python train.py --model="image captioner" --dataset="photos with spoken descriptions (Open Images, Localized Narratives)" --train_examples=101725 --image_size=64 --crop_scale_min=1 --horizontal_flip=true --translate=0.06 --color_jitter=0.2 --tokenizer="word" --vocab_size=4585 --encoder_arch="swin" --encoder_norm="rmsnorm" --encoder_norm_position="sandwich" --encoder_activation="relu" --encoder_mlp_ratio=4 --encoder_head_dim=64 --encoder_fused_qkv=false --encoder_bias="all" --encoder_qk_norm=false --encoder_parallel_block=false --encoder_inner_norm=false --encoder_patch_size=[4, 4] --encoder_conv_stem=true --encoder_depths=[2, 4, 2] --encoder_widths=[48, 96, 192] --fusion="cross_attention" --label_smoothing=0.1 --decoder_width=192 --decoder_layers=6 --decoder_norm="rmsnorm" --decoder_norm_position="pre" --decoder_activation="gelu" --decoder_mlp_ratio=4 --decoder_head_dim=32 --decoder_fused_qkv=false --decoder_bias="none" --decoder_qk_norm=true --decoder_parallel_block=false --decoder_inner_norm=true --decoder_positions="learned" --decoder_cross_attention_every=2 --decoder_tie_embeddings=false --init="kaiming_normal" --residual_init="scaled_by_depth" --optimizer="adamw" --lr=0.0025 --beta1=0.8 --beta2=0.999 --eps=1e-06 --grad_clip=3.0 --steps=8400 --batch_size=64 --epochs=5.3 --lr_schedule="linear" --final_lr_fraction=0 --warmup_steps=420 --weight_decay=0.05
Rows from block 3 of the text decoder of a small image captioner, named by matrix and row number. Rows with one number belong to one neuron. Each number is 200 + 30 x the weight over its row's rms, rounded and kept within 0 to 999. All counts start at 0.
After each neuron's rows are labels from the 100 texts, of 14976, where the neuron reaches its highest value: "fires on" is the input token at the peak. Only what is clearly more common there than usual is listed. The data: photos with spoken descriptions (Open Images, Localized Narratives). In brackets: how many of the 100, against the usual share in percent.
# fc1: MLP up (decoder.blocks.3.mlp.fc1.weight, 768x192), inputs 0-27
# fc2: MLP down (decoder.blocks.3.mlp.fc2.weight, 192x768, transposed), outputs 0-27

fc1.428,220,212,232,229,187,218,194,162,227,146,259,194,160,234,228,179,194,195,180,276,186,174,189,169,221,215,162,163
fc2.428,199,156,214,205,185,222,219,165,186,224,175,161,237,240,210,188,190,156,249,206,229,223,153,219,187,216,157,187
fires on: "a" (41 vs 4.6); "can" (19 vs 3.3); "of" (8 vs 1.8)

fc1.168,211,195,237,249,244,184,221,215,196,172,223,174,203,164,227,189,213,197,220,201,191,241,159,151,222,172,225,220
fc2.168,188,210,155,221,202,233,196,206,201,217,264,171,216,174,194,208,196,182,218,182,178,194,175,141,197,143,191,244
fires on: "there" (45 vs 3.7); "and" (13 vs 3.9); "center" (12 vs 0.2); "table" (7 vs 0.5)

fc1.757,229,225,215,205,215,189,209,182,149,185,120,240,174,187,212,162,230,191,214,250,212,238,171,201,265,174,196,175
fc2.757,153,195,158,194,157,192,190,226,239,235,229,206,211,196,194,182,227,200,222,149,209,242,184,184,189,168,187,228
fires on: "an" (67 vs 0.2); "from" (10 vs 0)

fc1.110,173,142,219,189,235,193,191,172,165,166,200,210,121,257,210,169,179,126,215,177,224,239,238,160,269,185,245,205
fc2.110,264,178,212,216,221,175,187,204,236,162,217,181,170,271,206,241,151,190,153,155,207,156,213,240,234,168,250,222
fires on: "on" (97 vs 2.5)

fc1.158,214,195,211,206,187,208,181,188,224,160,241,155,228,215,201,162,236,250,210,210,152,189,162,171,182,189,220,149
fc2.158,242,176,164,230,247,196,195,203,182,170,198,227,169,225,173,226,154,181,162,156,232,204,214,186,189,160,267,207
fires on: "sitting" (21 vs 0.4); "standing" (10 vs 0.7)

fc1.308,198,193,229,185,231,182,151,248,158,231,192,206,161,169,160,182,211,168,238,163,235,169,198,139,259,254,205,169
fc2.308,233,120,135,189,201,217,158,184,143,156,233,237,211,174,181,183,168,223,174,257,138,143,172,219,179,186,189,221
fires on: "there" (35 vs 3.7); "the" (20 vs 7.1); "are" (11 vs 2.2); "some" (9 vs 0.8)

fc1.434,236,202,226,276,239,181,166,193,251,172,171,142,224,186,247,182,240,160,196,211,207,233,175,203,225,215,234,178
fc2.434,167,169,217,195,207,196,164,238,227,172,249,208,221,206,222,214,171,209,241,200,186,232,251,194,254,190,129,201
fires on: "it" (16 vs 0.4)

fc1.671,199,194,205,254,185,210,183,189,221,175,223,167,208,227,158,158,191,182,248,204,165,231,174,224,230,139,273,207
fc2.671,181,189,166,167,156,233,165,207,251,201,203,144,189,203,131,247,176,193,164,191,168,197,184,201,200,206,175,223
fires on: "can" (62 vs 3.3); "sign" (13 vs 0); "above" (11 vs 0)

fc1.321,178,226,151,203,210,177,171,225,141,233,143,230,170,207,198,187,196,136,258,211,229,209,199,155,294,214,216,180
fc2.321,241,235,209,231,159,241,182,198,195,285,236,218,196,208,210,199,298,226,151,208,221,206,154,179,164,212,175,193
fires on: "i" (62 vs 1.2); "." (18 vs 5.2); "," (8 vs 3.8)

fc1.479,250,176,215,205,243,185,186,133,170,216,186,232,133,204,261,153,232,183,205,242,165,225,240,225,178,229,164,194
fc2.479,249,218,157,236,143,211,234,194,176,208,185,262,203,265,205,207,224,195,236,249,241,190,216,262,199,200,183,179
fires on: "." (58 vs 5.2); "," (26 vs 3.8); "place" (11 vs 0)

fc1.99,205,208,199,233,219,206,201,108,225,173,207,208,206,190,185,216,186,132,241,205,188,218,203,174,246,206,223,184
fc2.99,166,248,198,205,189,198,243,246,213,164,204,201,220,182,207,175,171,229,220,155,171,262,135,206,242,233,187,164
fires on: "there" (100 vs 3.7)

fc1.294,226,227,152,258,223,244,181,224,197,184,201,184,191,219,231,156,203,187,243,170,168,223,220,192,209,217,159,177
fc2.294,178,172,176,203,264,223,175,162,115,188,199,160,201,211,197,175,168,252,197,209,207,174,258,198,221,168,193,200
fires on: "." (45 vs 5.2); "people" (11 vs 0.7); "men" (9 vs 0.1)

fc1.81,239,218,279,218,237,239,189,174,174,211,189,212,175,229,162,162,248,174,177,249,216,168,214,207,208,245,228,121
fc2.81,190,195,134,226,195,214,188,212,265,165,231,156,246,226,239,192,193,198,214,144,209,223,187,202,198,215,236,217
fires on: "the" (47 vs 7.1); "a" (23 vs 4.6); "holding" (9 vs 0.5)

fc1.599,250,224,206,197,238,203,154,178,175,187,202,158,156,196,209,184,172,204,205,250,176,219,165,156,245,258,244,209
fc2.599,222,219,183,210,154,174,175,164,216,234,234,227,192,185,208,202,232,228,214,254,157,182,244,204,141,187,215,172
fires on: "can" (61 vs 3.3); "i" (29 vs 1.2)

fc1.93,220,196,216,189,257,155,186,159,218,206,196,179,180,206,211,198,212,178,230,226,180,236,208,244,226,146,210,203
fc2.93,150,185,176,217,185,202,209,186,202,204,147,245,202,253,188,223,225,167,217,178,217,197,194,230,195,169,242,193
fires on: "picture" (68 vs 1)

fc1.731,173,188,190,244,194,223,191,173,179,166,245,213,212,251,177,187,188,207,184,217,129,191,193,191,203,146,194,152
fc2.731,145,159,208,180,261,217,174,217,171,236,164,217,210,167,187,209,201,222,167,241,226,210,221,186,204,161,217,251
fires on: "sitting" (34 vs 0.4)

fc1.634,226,227,182,201,270,215,217,161,157,216,139,202,143,239,188,171,176,218,193,235,190,223,209,209,204,256,240,189
fc2.634,198,222,240,156,224,183,175,224,182,223,201,216,199,148,216,193,185,271,180,226,159,182,217,188,214,219,191,198
fires on: "looks" (24 vs 0.1); "light" (8 vs 0.1); "white" (8 vs 0.3); "water" (8 vs 0.2)

fc1.327,225,174,193,190,167,142,235,173,209,178,168,240,247,221,246,212,199,180,207,167,204,210,210,178,183,146,217,178
fc2.327,173,222,205,287,195,219,149,214,197,235,220,257,218,207,168,201,234,195,191,231,179,182,129,180,162,200,165,217
fires on: "here" (62 vs 0.3); "." (11 vs 5.2)

fc1.323,238,193,191,197,199,204,183,227,227,193,174,237,214,163,214,205,157,220,215,175,205,233,180,178,141,212,219,189
fc2.323,251,200,197,199,188,199,249,191,277,193,215,171,192,212,237,238,235,200,181,175,146,202,206,178,178,210,254,194
fires on: "looks" (44 vs 0.1); "<end>" (17 vs 1.6); "we" (9 vs 2.4)

fc1.85,196,229,192,206,199,180,118,85,214,158,144,247,166,188,216,212,223,246,167,216,216,252,191,191,189,243,181,210
fc2.85,178,265,183,240,147,240,242,239,200,222,133,229,147,207,210,212,156,219,219,163,210,200,170,260,223,230,171,218
fires on: "shows" (60 vs 0); "with" (13 vs 0.5); "see" (9 vs 3.5)

fc1.199,237,231,219,170,291,179,149,171,206,146,225,195,158,182,192,218,228,209,213,236,165,170,200,175,192,209,215,198
fc2.199,201,197,272,139,157,170,159,179,200,199,192,212,175,193,223,209,199,206,185,202,197,183,169,215,185,149,218,209
fires on: "we" (96 vs 2.4)

fc1.409,174,186,148,256,208,139,202,177,196,203,173,213,158,233,145,151,182,181,227,161,173,230,192,167,217,240,235,136
fc2.409,167,207,239,220,216,214,233,218,207,197,196,196,235,179,189,154,243,211,233,175,184,238,129,177,228,213,185,177
fires on: "there" (64 vs 3.7); "which" (28 vs 0.3)

fc1.278,213,178,188,213,239,178,218,191,221,190,191,129,194,226,218,215,176,222,201,194,141,181,221,217,199,281,213,176
fc2.278,231,183,247,202,226,194,213,199,192,290,248,268,220,203,181,197,164,243,170,174,192,149,228,184,215,202,192,169
fires on: "." (51 vs 5.2); "and" (23 vs 3.9)

fc1.693,202,217,200,199,246,149,126,160,200,242,223,177,217,207,193,161,208,193,247,234,211,199,236,159,183,224,282,158
fc2.693,186,214,182,232,216,211,157,178,243,199,205,248,192,213,187,192,204,233,212,206,174,197,256,199,185,213,162,190
fires on: "a" (73 vs 4.6)

fc1.589,216,187,234,158,243,216,257,158,162,266,161,226,122,173,231,150,168,210,192,184,223,195,267,217,251,247,172,181
fc2.589,193,184,175,156,231,194,195,184,231,148,181,242,186,225,164,184,265,242,160,172,158,206,180,217,224,204,223,194
fires on: "them" (22 vs 0.2); "." (17 vs 5.2); "looks" (16 vs 0.1); "an" (14 vs 0.2)

fc1.239,228,171,215,244,246,228,161,192,220,151,172,173,221,181,188,194,235,194,209,180,194,239,213,193,184,210,200,202
fc2.239,178,156,230,230,216,225,154,204,195,182,188,199,228,171,250,164,169,226,241,203,211,249,246,191,206,200,194,250
fires on: "can" (97 vs 3.3)

fc1.642,177,221,170,172,225,200,161,221,156,233,206,214,173,242,194,176,215,223,250,191,175,222,228,196,249,168,213,183
fc2.642,181,180,186,225,179,224,188,250,170,287,175,234,207,168,211,159,165,223,170,196,206,200,208,234,191,191,223,129
fires on: "i" (17 vs 1.2); "as" (16 vs 0.1); "and" (10 vs 3.9); "can" (9 vs 3.3)

fc1.378,205,170,229,193,184,205,213,175,183,133,214,215,170,220,194,156,169,163,236,217,197,213,211,105,234,178,210,220
fc2.378,241,150,225,243,183,150,180,202,224,259,223,187,196,181,267,247,240,215,221,225,232,172,201,152,234,181,219,190
fires on: "there" (99 vs 3.7)

fc1.184,230,175,227,232,259,182,246,215,176,160,202,201,182,174,170,193,181,227,182,212,176,219,163,202,201,223,242,177
fc2.184,176,201,234,175,165,176,201,226,245,178,179,140,222,160,198,220,225,221,191,207,172,201,209,227,219,91,171,200
fires on: "i" (77 vs 1.2); "could" (7 vs 0)

fc1.208,183,185,247,170,251,194,215,205,216,205,249,242,223,207,159,151,224,138,174,252,213,213,218,220,231,228,173,229
fc2.208,219,202,160,195,218,188,236,164,213,240,183,153,190,173,161,220,217,228,175,170,205,212,150,231,206,184,210,155
fires on: "an" (30 vs 0.2); "." (16 vs 5.2); "looking" (10 vs 0)

fc1.761,228,211,199,223,206,199,207,165,163,175,163,202,196,180,194,193,252,238,185,185,199,214,147,203,201,162,212,220
fc2.761,205,218,134,156,189,176,257,221,249,190,200,222,183,224,237,185,225,254,250,215,174,164,267,130,189,202,141,210
fires on: "." (76 vs 5.2); "see" (14 vs 3.5); "and" (10 vs 3.9)

fc1.669,176,156,254,230,221,163,201,189,197,186,221,233,174,208,212,157,212,212,183,178,194,219,205,146,201,210,218,216
fc2.669,148,171,177,203,174,188,206,195,202,187,192,201,210,223,215,185,188,248,141,139,232,238,220,243,205,145,143,273
fires on: "it" (73 vs 0.4); "and" (16 vs 3.9)

fc1.129,242,269,184,189,266,238,170,177,222,169,224,169,153,195,207,212,238,292,188,160,180,218,168,166,162,207,209,171
fc2.129,199,203,198,236,220,225,208,241,190,206,134,264,228,203,160,222,137,153,232,204,172,181,155,180,199,172,165,221
fires on: "sitting" (34 vs 0.4); "image" (17 vs 2.4); "standing" (8 vs 0.7); "items" (7 vs 0)

fc1.465,220,174,266,192,225,198,158,169,215,187,265,235,183,181,214,200,204,200,228,222,209,203,189,169,180,188,201,144
fc2.465,150,174,174,172,193,207,216,201,182,123,186,144,201,221,214,243,200,203,222,190,183,161,268,200,197,166,161,231
fires on: "playing" (28 vs 0.1); "a" (25 vs 4.6)

fc1.246,178,167,202,178,190,219,182,159,167,151,118,189,210,159,229,206,217,165,202,199,174,178,208,208,241,187,175,170
fc2.246,179,234,140,210,175,231,146,143,179,193,199,192,213,214,225,169,166,220,224,184,191,160,204,221,158,182,214,226
fires on: "here" (25 vs 0.3); "the" (23 vs 7.1); "thing" (14 vs 0); "green" (9 vs 0.1)

fc1.324,192,154,241,219,224,226,189,160,206,192,174,190,206,180,231,236,214,258,171,180,161,300,202,212,150,166,239,199
fc2.324,183,211,232,169,215,200,194,239,206,235,258,218,160,202,211,237,215,201,169,177,215,199,191,184,233,130,194,154
fires on: "car" (33 vs 0.1); "vehicle" (12 vs 0.1)

fc1.161,165,221,252,193,261,208,134,188,185,156,213,226,171,215,205,171,171,229,205,191,176,195,198,161,225,223,222,236
fc2.161,205,238,169,196,195,226,216,215,206,193,203,223,214,158,221,206,236,188,215,195,165,198,204,217,202,230,205,193
fires on: "are" (76 vs 2.2); "were" (19 vs 0)

fc1.636,201,172,203,175,215,158,192,166,232,207,158,191,205,192,171,150,194,191,226,167,145,192,194,191,251,193,232,180
fc2.636,164,165,185,209,195,256,203,196,228,230,199,228,187,172,187,192,150,238,178,191,185,142,151,150,157,248,203,177
fires on: "the" (28 vs 7.1); "we" (28 vs 2.4); "can" (25 vs 3.3)

fc1.355,199,201,219,178,231,170,156,210,232,180,180,203,177,230,156,186,177,222,232,229,149,223,169,170,176,230,209,129
fc2.355,201,206,242,152,177,171,234,255,257,160,197,198,155,156,229,183,160,191,157,218,214,144,232,183,187,193,226,229
fires on: "sky" (14 vs 0.5); "at" (13 vs 0.6); "side" (10 vs 0.5); "there" (10 vs 3.7)

fc1.58,187,211,220,188,234,164,155,191,232,244,190,186,193,214,219,191,191,199,193,250,203,170,237,138,233,198,198,185
fc2.58,223,163,166,179,157,213,179,166,194,195,141,190,199,177,202,191,241,177,190,209,209,227,221,237,132,117,184,203
fires on: "it" (23 vs 0.4); "," (20 vs 3.8)

fc1.752,264,194,233,141,228,190,182,213,185,218,184,165,184,145,209,174,193,238,194,204,151,191,240,151,218,180,225,193
fc2.752,146,252,171,180,191,197,174,220,187,199,191,225,206,207,178,233,208,222,196,185,183,193,174,212,201,189,167,274
fires on: "back" (16 vs 0.1)

fc1.8,266,198,178,232,249,136,202,172,192,147,210,214,184,193,180,176,218,198,287,207,207,238,203,81,225,223,153,172
fc2.8,208,165,231,196,224,229,201,175,197,241,249,202,165,175,220,223,172,202,163,198,224,204,249,180,221,162,213,166
fires on: "here" (78 vs 0.3); "there" (21 vs 3.7)

fc1.212,232,173,205,214,218,233,105,197,230,202,219,187,225,183,210,227,270,163,181,247,196,210,205,217,192,217,190,162
fc2.212,129,197,246,139,201,193,165,214,192,215,205,170,134,157,217,212,172,232,224,215,210,198,204,237,202,177,186,206
fires on: "the" (30 vs 7.1); "of" (27 vs 1.8); "another" (10 vs 0.1)

fc1.362,186,196,241,207,195,163,187,190,187,168,156,225,199,165,160,148,186,208,220,260,139,240,216,197,221,197,190,200
fc2.362,176,240,216,176,193,201,177,223,211,216,203,162,204,208,218,238,223,164,177,199,202,164,227,209,221,243,215,212
fires on: "his" (37 vs 0.1); "each" (21 vs 0); "her" (15 vs 0.1)

fc1.340,213,244,211,189,181,140,239,208,201,189,176,210,200,264,226,195,221,217,188,180,203,178,199,219,222,253,187,189
fc2.340,201,182,225,206,205,189,146,216,247,211,139,221,192,192,223,223,187,163,229,205,266,240,202,264,152,174,250,238
fires on: "," (37 vs 3.8)

fc1.42,204,178,207,206,225,182,156,156,202,165,206,185,171,245,171,170,146,186,224,194,168,184,213,215,178,223,200,110
fc2.42,233,151,180,180,177,214,221,228,201,233,260,209,227,185,218,240,199,158,191,262,213,188,227,200,182,105,192,257
fires on: "car" (19 vs 0.1); "vehicle" (19 vs 0.1); "is" (9 vs 3.6)

fc1.381,196,212,171,226,195,220,218,213,208,192,142,199,230,184,198,159,208,243,159,186,211,168,227,226,234,241,180,153
fc2.381,184,210,174,227,204,170,246,247,193,208,197,246,202,261,191,194,219,169,195,187,130,187,170,155,217,200,244,217
fires on: "an" (81 vs 0.2); "the" (16 vs 7.1)

fc1.736,196,185,278,141,205,175,215,201,184,219,167,193,128,182,199,189,188,201,229,234,218,203,204,197,235,197,210,159
fc2.736,206,169,224,176,174,225,203,236,230,153,176,197,220,188,221,223,215,264,134,211,162,209,149,191,187,230,125,207
fires on: "consists" (97 vs 0.1)

fc1.724,228,189,189,196,186,208,172,133,213,211,197,216,201,198,241,189,245,239,216,179,226,172,237,163,205,170,200,179
fc2.724,212,154,120,226,216,217,161,188,188,216,224,221,194,256,197,200,198,189,178,203,242,194,223,253,140,147,167,167
fires on: "picture" (27 vs 1); "image" (17 vs 2.4); "her" (12 vs 0.1); "him" (11 vs 0.1)

fc1.423,220,237,227,179,218,225,190,125,208,207,216,232,208,212,224,160,213,201,213,209,204,196,213,195,207,215,222,174
fc2.423,189,237,182,208,134,174,244,202,199,224,192,233,221,192,176,219,216,193,190,179,227,215,187,253,225,186,223,207
fires on: "." (36 vs 5.2); "light" (9 vs 0.1)

fc1.117,205,159,223,199,189,174,225,172,177,200,172,225,191,246,195,191,270,156,268,194,133,177,253,180,197,199,189,147
fc2.117,223,183,214,236,249,163,227,182,165,166,210,292,203,225,251,183,223,241,218,186,263,178,212,190,161,180,214,234
fires on: "sitting" (50 vs 0.4); "man" (33 vs 0.4); "on" (13 vs 2.5)

fc1.235,221,236,204,179,260,163,160,166,215,219,186,188,244,191,172,180,199,132,242,215,170,189,214,205,221,244,235,154
fc2.235,155,215,174,168,232,215,249,208,230,229,214,167,194,213,231,173,236,209,217,207,239,185,219,148,190,217,199,212
fires on: "on" (26 vs 2.5); "in" (25 vs 5); "of" (21 vs 1.8); "behind" (9 vs 0.2)

fc1.674,205,185,256,112,208,146,208,198,148,161,186,191,184,157,233,171,280,210,202,160,252,243,215,195,206,206,230,179
fc2.674,221,229,187,158,188,173,200,161,179,198,211,189,196,164,206,189,213,209,184,201,192,127,190,232,203,210,223,234
fires on: "looks" (54 vs 0.1); "couple" (21 vs 0); "group" (13 vs 0.2)

fc1.513,269,243,181,262,224,243,200,158,173,196,234,252,187,235,199,197,144,156,237,247,206,226,221,171,193,213,197,251
fc2.513,149,217,232,117,184,199,236,199,173,188,171,240,217,185,170,217,187,195,227,237,191,185,228,221,171,200,190,194
fires on: "," (33 vs 3.8); "with" (10 vs 0.5)

fc1.312,208,174,227,169,229,192,202,142,228,190,190,195,173,202,214,195,204,206,180,260,228,199,263,181,190,150,241,175
fc2.312,206,226,181,218,218,193,191,167,223,176,247,180,116,182,180,211,243,150,127,252,160,208,199,221,237,254,173,201
fires on: "on" (25 vs 2.5); "<end>" (24 vs 1.6); "and" (17 vs 3.9); "at" (12 vs 0.6)

fc1.488,229,197,190,208,237,187,183,143,187,204,207,233,224,199,229,173,159,173,257,224,212,209,206,153,207,183,232,143
fc2.488,248,211,171,246,174,228,193,204,188,202,214,226,160,227,204,164,173,216,192,152,226,206,204,186,222,214,199,195
fires on: "back" (37 vs 0.1); "grass" (10 vs 0.3); "plants" (7 vs 0.3); "wall" (7 vs 0.4)

fc1.367,242,232,191,200,181,203,204,171,190,205,182,264,262,194,230,209,183,223,204,215,220,159,243,187,188,203,218,155
fc2.367,214,226,203,127,159,183,227,148,160,174,215,191,194,216,230,211,232,127,140,177,191,174,171,207,195,158,227,241
fires on: "." (54 vs 5.2); "," (18 vs 3.8); "<end>" (11 vs 1.6)

fc1.350,266,176,238,173,217,146,178,189,232,190,151,257,192,196,203,201,227,211,220,211,182,166,152,203,197,185,192,180
fc2.350,221,200,183,218,182,149,210,194,173,210,245,181,182,158,155,194,180,245,205,177,204,206,204,224,257,209,213,217
fires on: "there" (14 vs 3.7); "are" (12 vs 2.2); "papers" (7 vs 0.1)

fc1.109,263,226,222,258,201,187,183,220,161,174,170,197,179,213,230,191,246,221,153,225,186,228,193,197,187,173,195,169
fc2.109,198,207,241,228,199,188,184,169,208,256,216,264,165,195,203,242,164,180,208,185,236,198,192,213,213,195,197,202
fires on: "there" (59 vs 3.7); "of" (26 vs 1.8); "picture" (11 vs 1)

fc1.487,249,233,197,159,213,188,205,102,217,165,167,264,169,210,202,189,218,229,180,180,205,214,209,171,214,211,204,120
fc2.487,168,255,238,166,199,156,248,197,156,225,242,274,171,171,164,244,213,174,224,193,156,159,247,181,169,154,177,202
fires on: "sky" (28 vs 0.5); "see" (19 vs 3.5); "clouds" (18 vs 0.1); "." (15 vs 5.2)

fc1.598,189,213,172,151,229,195,183,158,149,200,171,231,133,200,182,181,167,154,195,175,221,227,235,148,214,207,205,163
fc2.598,195,201,228,192,213,203,186,252,258,204,214,212,212,301,203,237,165,194,228,220,243,166,210,211,187,163,205,204
fires on: "sky" (40 vs 0.5); "we" (22 vs 2.4)

fc1.352,215,228,176,163,208,188,243,218,216,188,145,213,197,174,181,193,221,215,243,224,179,169,203,222,219,171,190,162
fc2.352,221,164,191,186,163,142,204,181,176,182,270,180,220,209,229,174,227,237,210,190,169,195,150,171,211,190,221,182
fires on: "bottle" (19 vs 0.1); "the" (18 vs 7.1); "glasses" (16 vs 0.1)

fc1.377,211,181,196,199,232,194,107,168,163,158,213,194,184,231,216,207,199,234,231,202,140,232,194,167,224,207,212,216
fc2.377,201,202,205,206,138,214,199,233,198,162,187,246,164,231,209,207,231,162,238,259,197,187,202,211,170,245,206,225
fires on: "can" (23 vs 3.3); "2" (19 vs 0); "two" (16 vs 0.3); "is" (10 vs 3.6)

fc1.36,232,195,227,238,207,152,214,164,179,173,190,247,173,205,172,185,221,178,189,199,164,198,208,170,228,279,188,151
fc2.36,167,207,225,228,221,172,227,202,187,155,197,215,217,225,221,216,202,234,158,239,205,192,229,222,175,181,206,190
fires on: "a" (81 vs 4.6)

fc1.82,158,194,216,169,207,212,147,161,171,183,208,249,180,199,200,210,163,234,163,168,201,192,165,220,202,148,232,140
fc2.82,193,211,217,207,229,246,217,180,264,218,225,260,186,188,220,217,248,87,158,225,173,227,213,166,234,239,170,231
fires on: "are" (41 vs 2.2); "," (21 vs 3.8); "and" (14 vs 3.9)

fc1.343,235,175,256,193,219,182,213,204,210,171,170,256,224,166,187,200,197,222,228,266,227,233,201,204,176,146,220,142
fc2.343,129,228,173,193,193,205,199,157,141,312,174,181,204,184,237,204,186,219,208,226,231,242,187,227,192,262,245,173
fires on: "we" (63 vs 2.4)

fc1.32,246,185,231,185,221,171,199,210,233,214,262,222,165,232,171,212,214,184,179,221,201,156,223,154,178,183,226,185
fc2.32,193,265,223,185,204,220,180,214,148,187,152,183,161,221,235,206,180,215,203,181,208,167,176,179,223,141,167,176
fires on: "we" (91 vs 2.4); "backside" (8 vs 0)

fc1.574,224,164,190,224,192,219,146,235,189,214,138,209,229,143,210,188,187,234,258,176,180,229,212,147,192,141,209,227
fc2.574,201,141,155,213,188,191,234,208,231,245,207,154,184,182,196,190,232,156,143,273,237,162,177,229,196,244,224,175
fires on: "and" (51 vs 3.9); "the" (17 vs 7.1); "is" (15 vs 3.6)

fc1.572,196,239,215,202,238,166,150,225,241,170,157,158,188,203,205,226,263,275,217,217,163,164,180,197,166,224,180,209
fc2.572,226,171,187,238,193,198,160,165,208,207,160,224,197,191,169,246,202,152,197,218,211,192,263,201,199,207,187,224
fires on: "here" (50 vs 0.3); "," (31 vs 3.8); "picture" (18 vs 1)

fc1.582,198,196,219,159,201,170,203,162,180,192,149,207,198,221,169,230,143,242,194,212,199,226,220,205,215,176,210,195
fc2.582,224,268,160,187,199,190,166,266,219,214,203,232,189,211,238,245,235,196,209,156,207,184,220,171,234,146,174,169
fires on: "," (50 vs 3.8); "." (18 vs 5.2)

fc1.539,213,199,181,236,240,176,179,228,227,185,165,209,193,231,276,191,163,198,204,249,175,257,185,173,217,225,227,207
fc2.539,204,217,178,203,187,223,183,182,187,217,217,135,189,190,222,223,254,198,201,162,175,211,199,222,223,137,164,210
fires on: "consists" (59 vs 0.1)

fc1.415,189,216,260,197,191,204,226,195,233,217,144,244,163,237,190,201,200,207,141,239,195,199,206,182,249,192,230,183
fc2.415,244,212,195,177,191,212,142,240,221,195,158,186,222,186,234,201,157,239,188,241,222,188,218,205,201,166,183,199
fires on: "consists" (59 vs 0.1); "i" (24 vs 1.2)

fc1.555,186,174,225,148,196,164,134,207,221,203,222,203,192,157,241,200,233,180,234,247,192,201,231,197,216,220,194,169
fc2.555,171,187,180,184,199,212,196,155,229,167,133,192,190,202,259,196,167,171,167,233,232,201,132,233,178,200,226,192
fires on: "." (33 vs 5.2); "i" (28 vs 1.2); "," (10 vs 3.8); "left" (8 vs 0.3)

fc1.176,211,190,255,203,208,156,194,200,167,190,196,207,186,257,190,178,209,241,220,202,204,245,191,221,222,230,248,158
fc2.176,268,240,178,168,197,188,202,167,219,170,175,149,192,170,183,236,211,225,231,189,222,209,199,228,182,187,184,213
fires on: "looks" (91 vs 0.1)

fc1.431,214,174,218,221,172,195,128,222,170,186,174,196,175,184,199,156,174,195,248,226,201,233,185,135,174,188,181,166
fc2.431,244,253,170,209,189,207,209,193,193,246,205,194,192,128,187,197,190,199,167,221,198,201,187,203,198,260,217,248
fires on: "her" (11 vs 0.1); "image" (8 vs 2.4); "trees" (7 vs 0.7)

fc1.330,248,226,155,215,266,155,232,184,150,174,208,246,239,147,269,179,158,254,165,220,218,203,218,171,222,236,180,196
fc2.330,243,226,181,188,236,195,226,203,203,139,171,161,170,193,217,190,149,282,218,195,237,208,192,186,167,200,178,185
fires on: "and" (30 vs 3.9); "on" (23 vs 2.5); "." (12 vs 5.2); "is" (8 vs 3.6)

fc1.576,152,223,175,239,217,175,171,113,215,179,226,225,142,169,195,191,190,187,180,184,187,171,199,214,203,240,257,179
fc2.576,242,166,155,261,129,177,182,204,216,274,178,187,225,196,252,153,193,178,209,199,220,219,227,195,183,173,194,183
fires on: "," (58 vs 3.8); "are" (16 vs 2.2)

fc1.544,225,173,179,192,187,191,164,193,185,164,187,216,206,204,171,208,193,235,197,145,245,247,153,192,204,171,182,211
fc2.544,189,179,247,197,208,151,179,202,223,191,209,193,190,212,228,198,175,221,248,225,192,220,241,186,207,227,204,185
fires on: "it" (53 vs 0.4); "." (14 vs 5.2)

fc1.149,207,205,202,222,193,202,197,138,223,197,221,234,159,218,210,194,186,147,161,230,193,231,153,166,239,208,246,220
fc2.149,186,165,218,200,243,227,209,219,201,226,246,230,188,172,201,193,155,218,239,208,186,197,159,200,239,188,196,187
fires on: "an" (71 vs 0.2); "about" (24 vs 0)

fc1.238,178,175,224,208,212,150,219,146,198,144,238,207,128,183,206,181,231,253,219,258,218,215,173,202,235,228,231,185
fc2.238,149,279,196,195,252,212,213,228,243,182,207,192,206,233,270,211,196,213,207,239,187,217,194,202,211,180,177,241
fires on: "playing" (51 vs 0.1); "the" (18 vs 7.1); "of" (7 vs 1.8)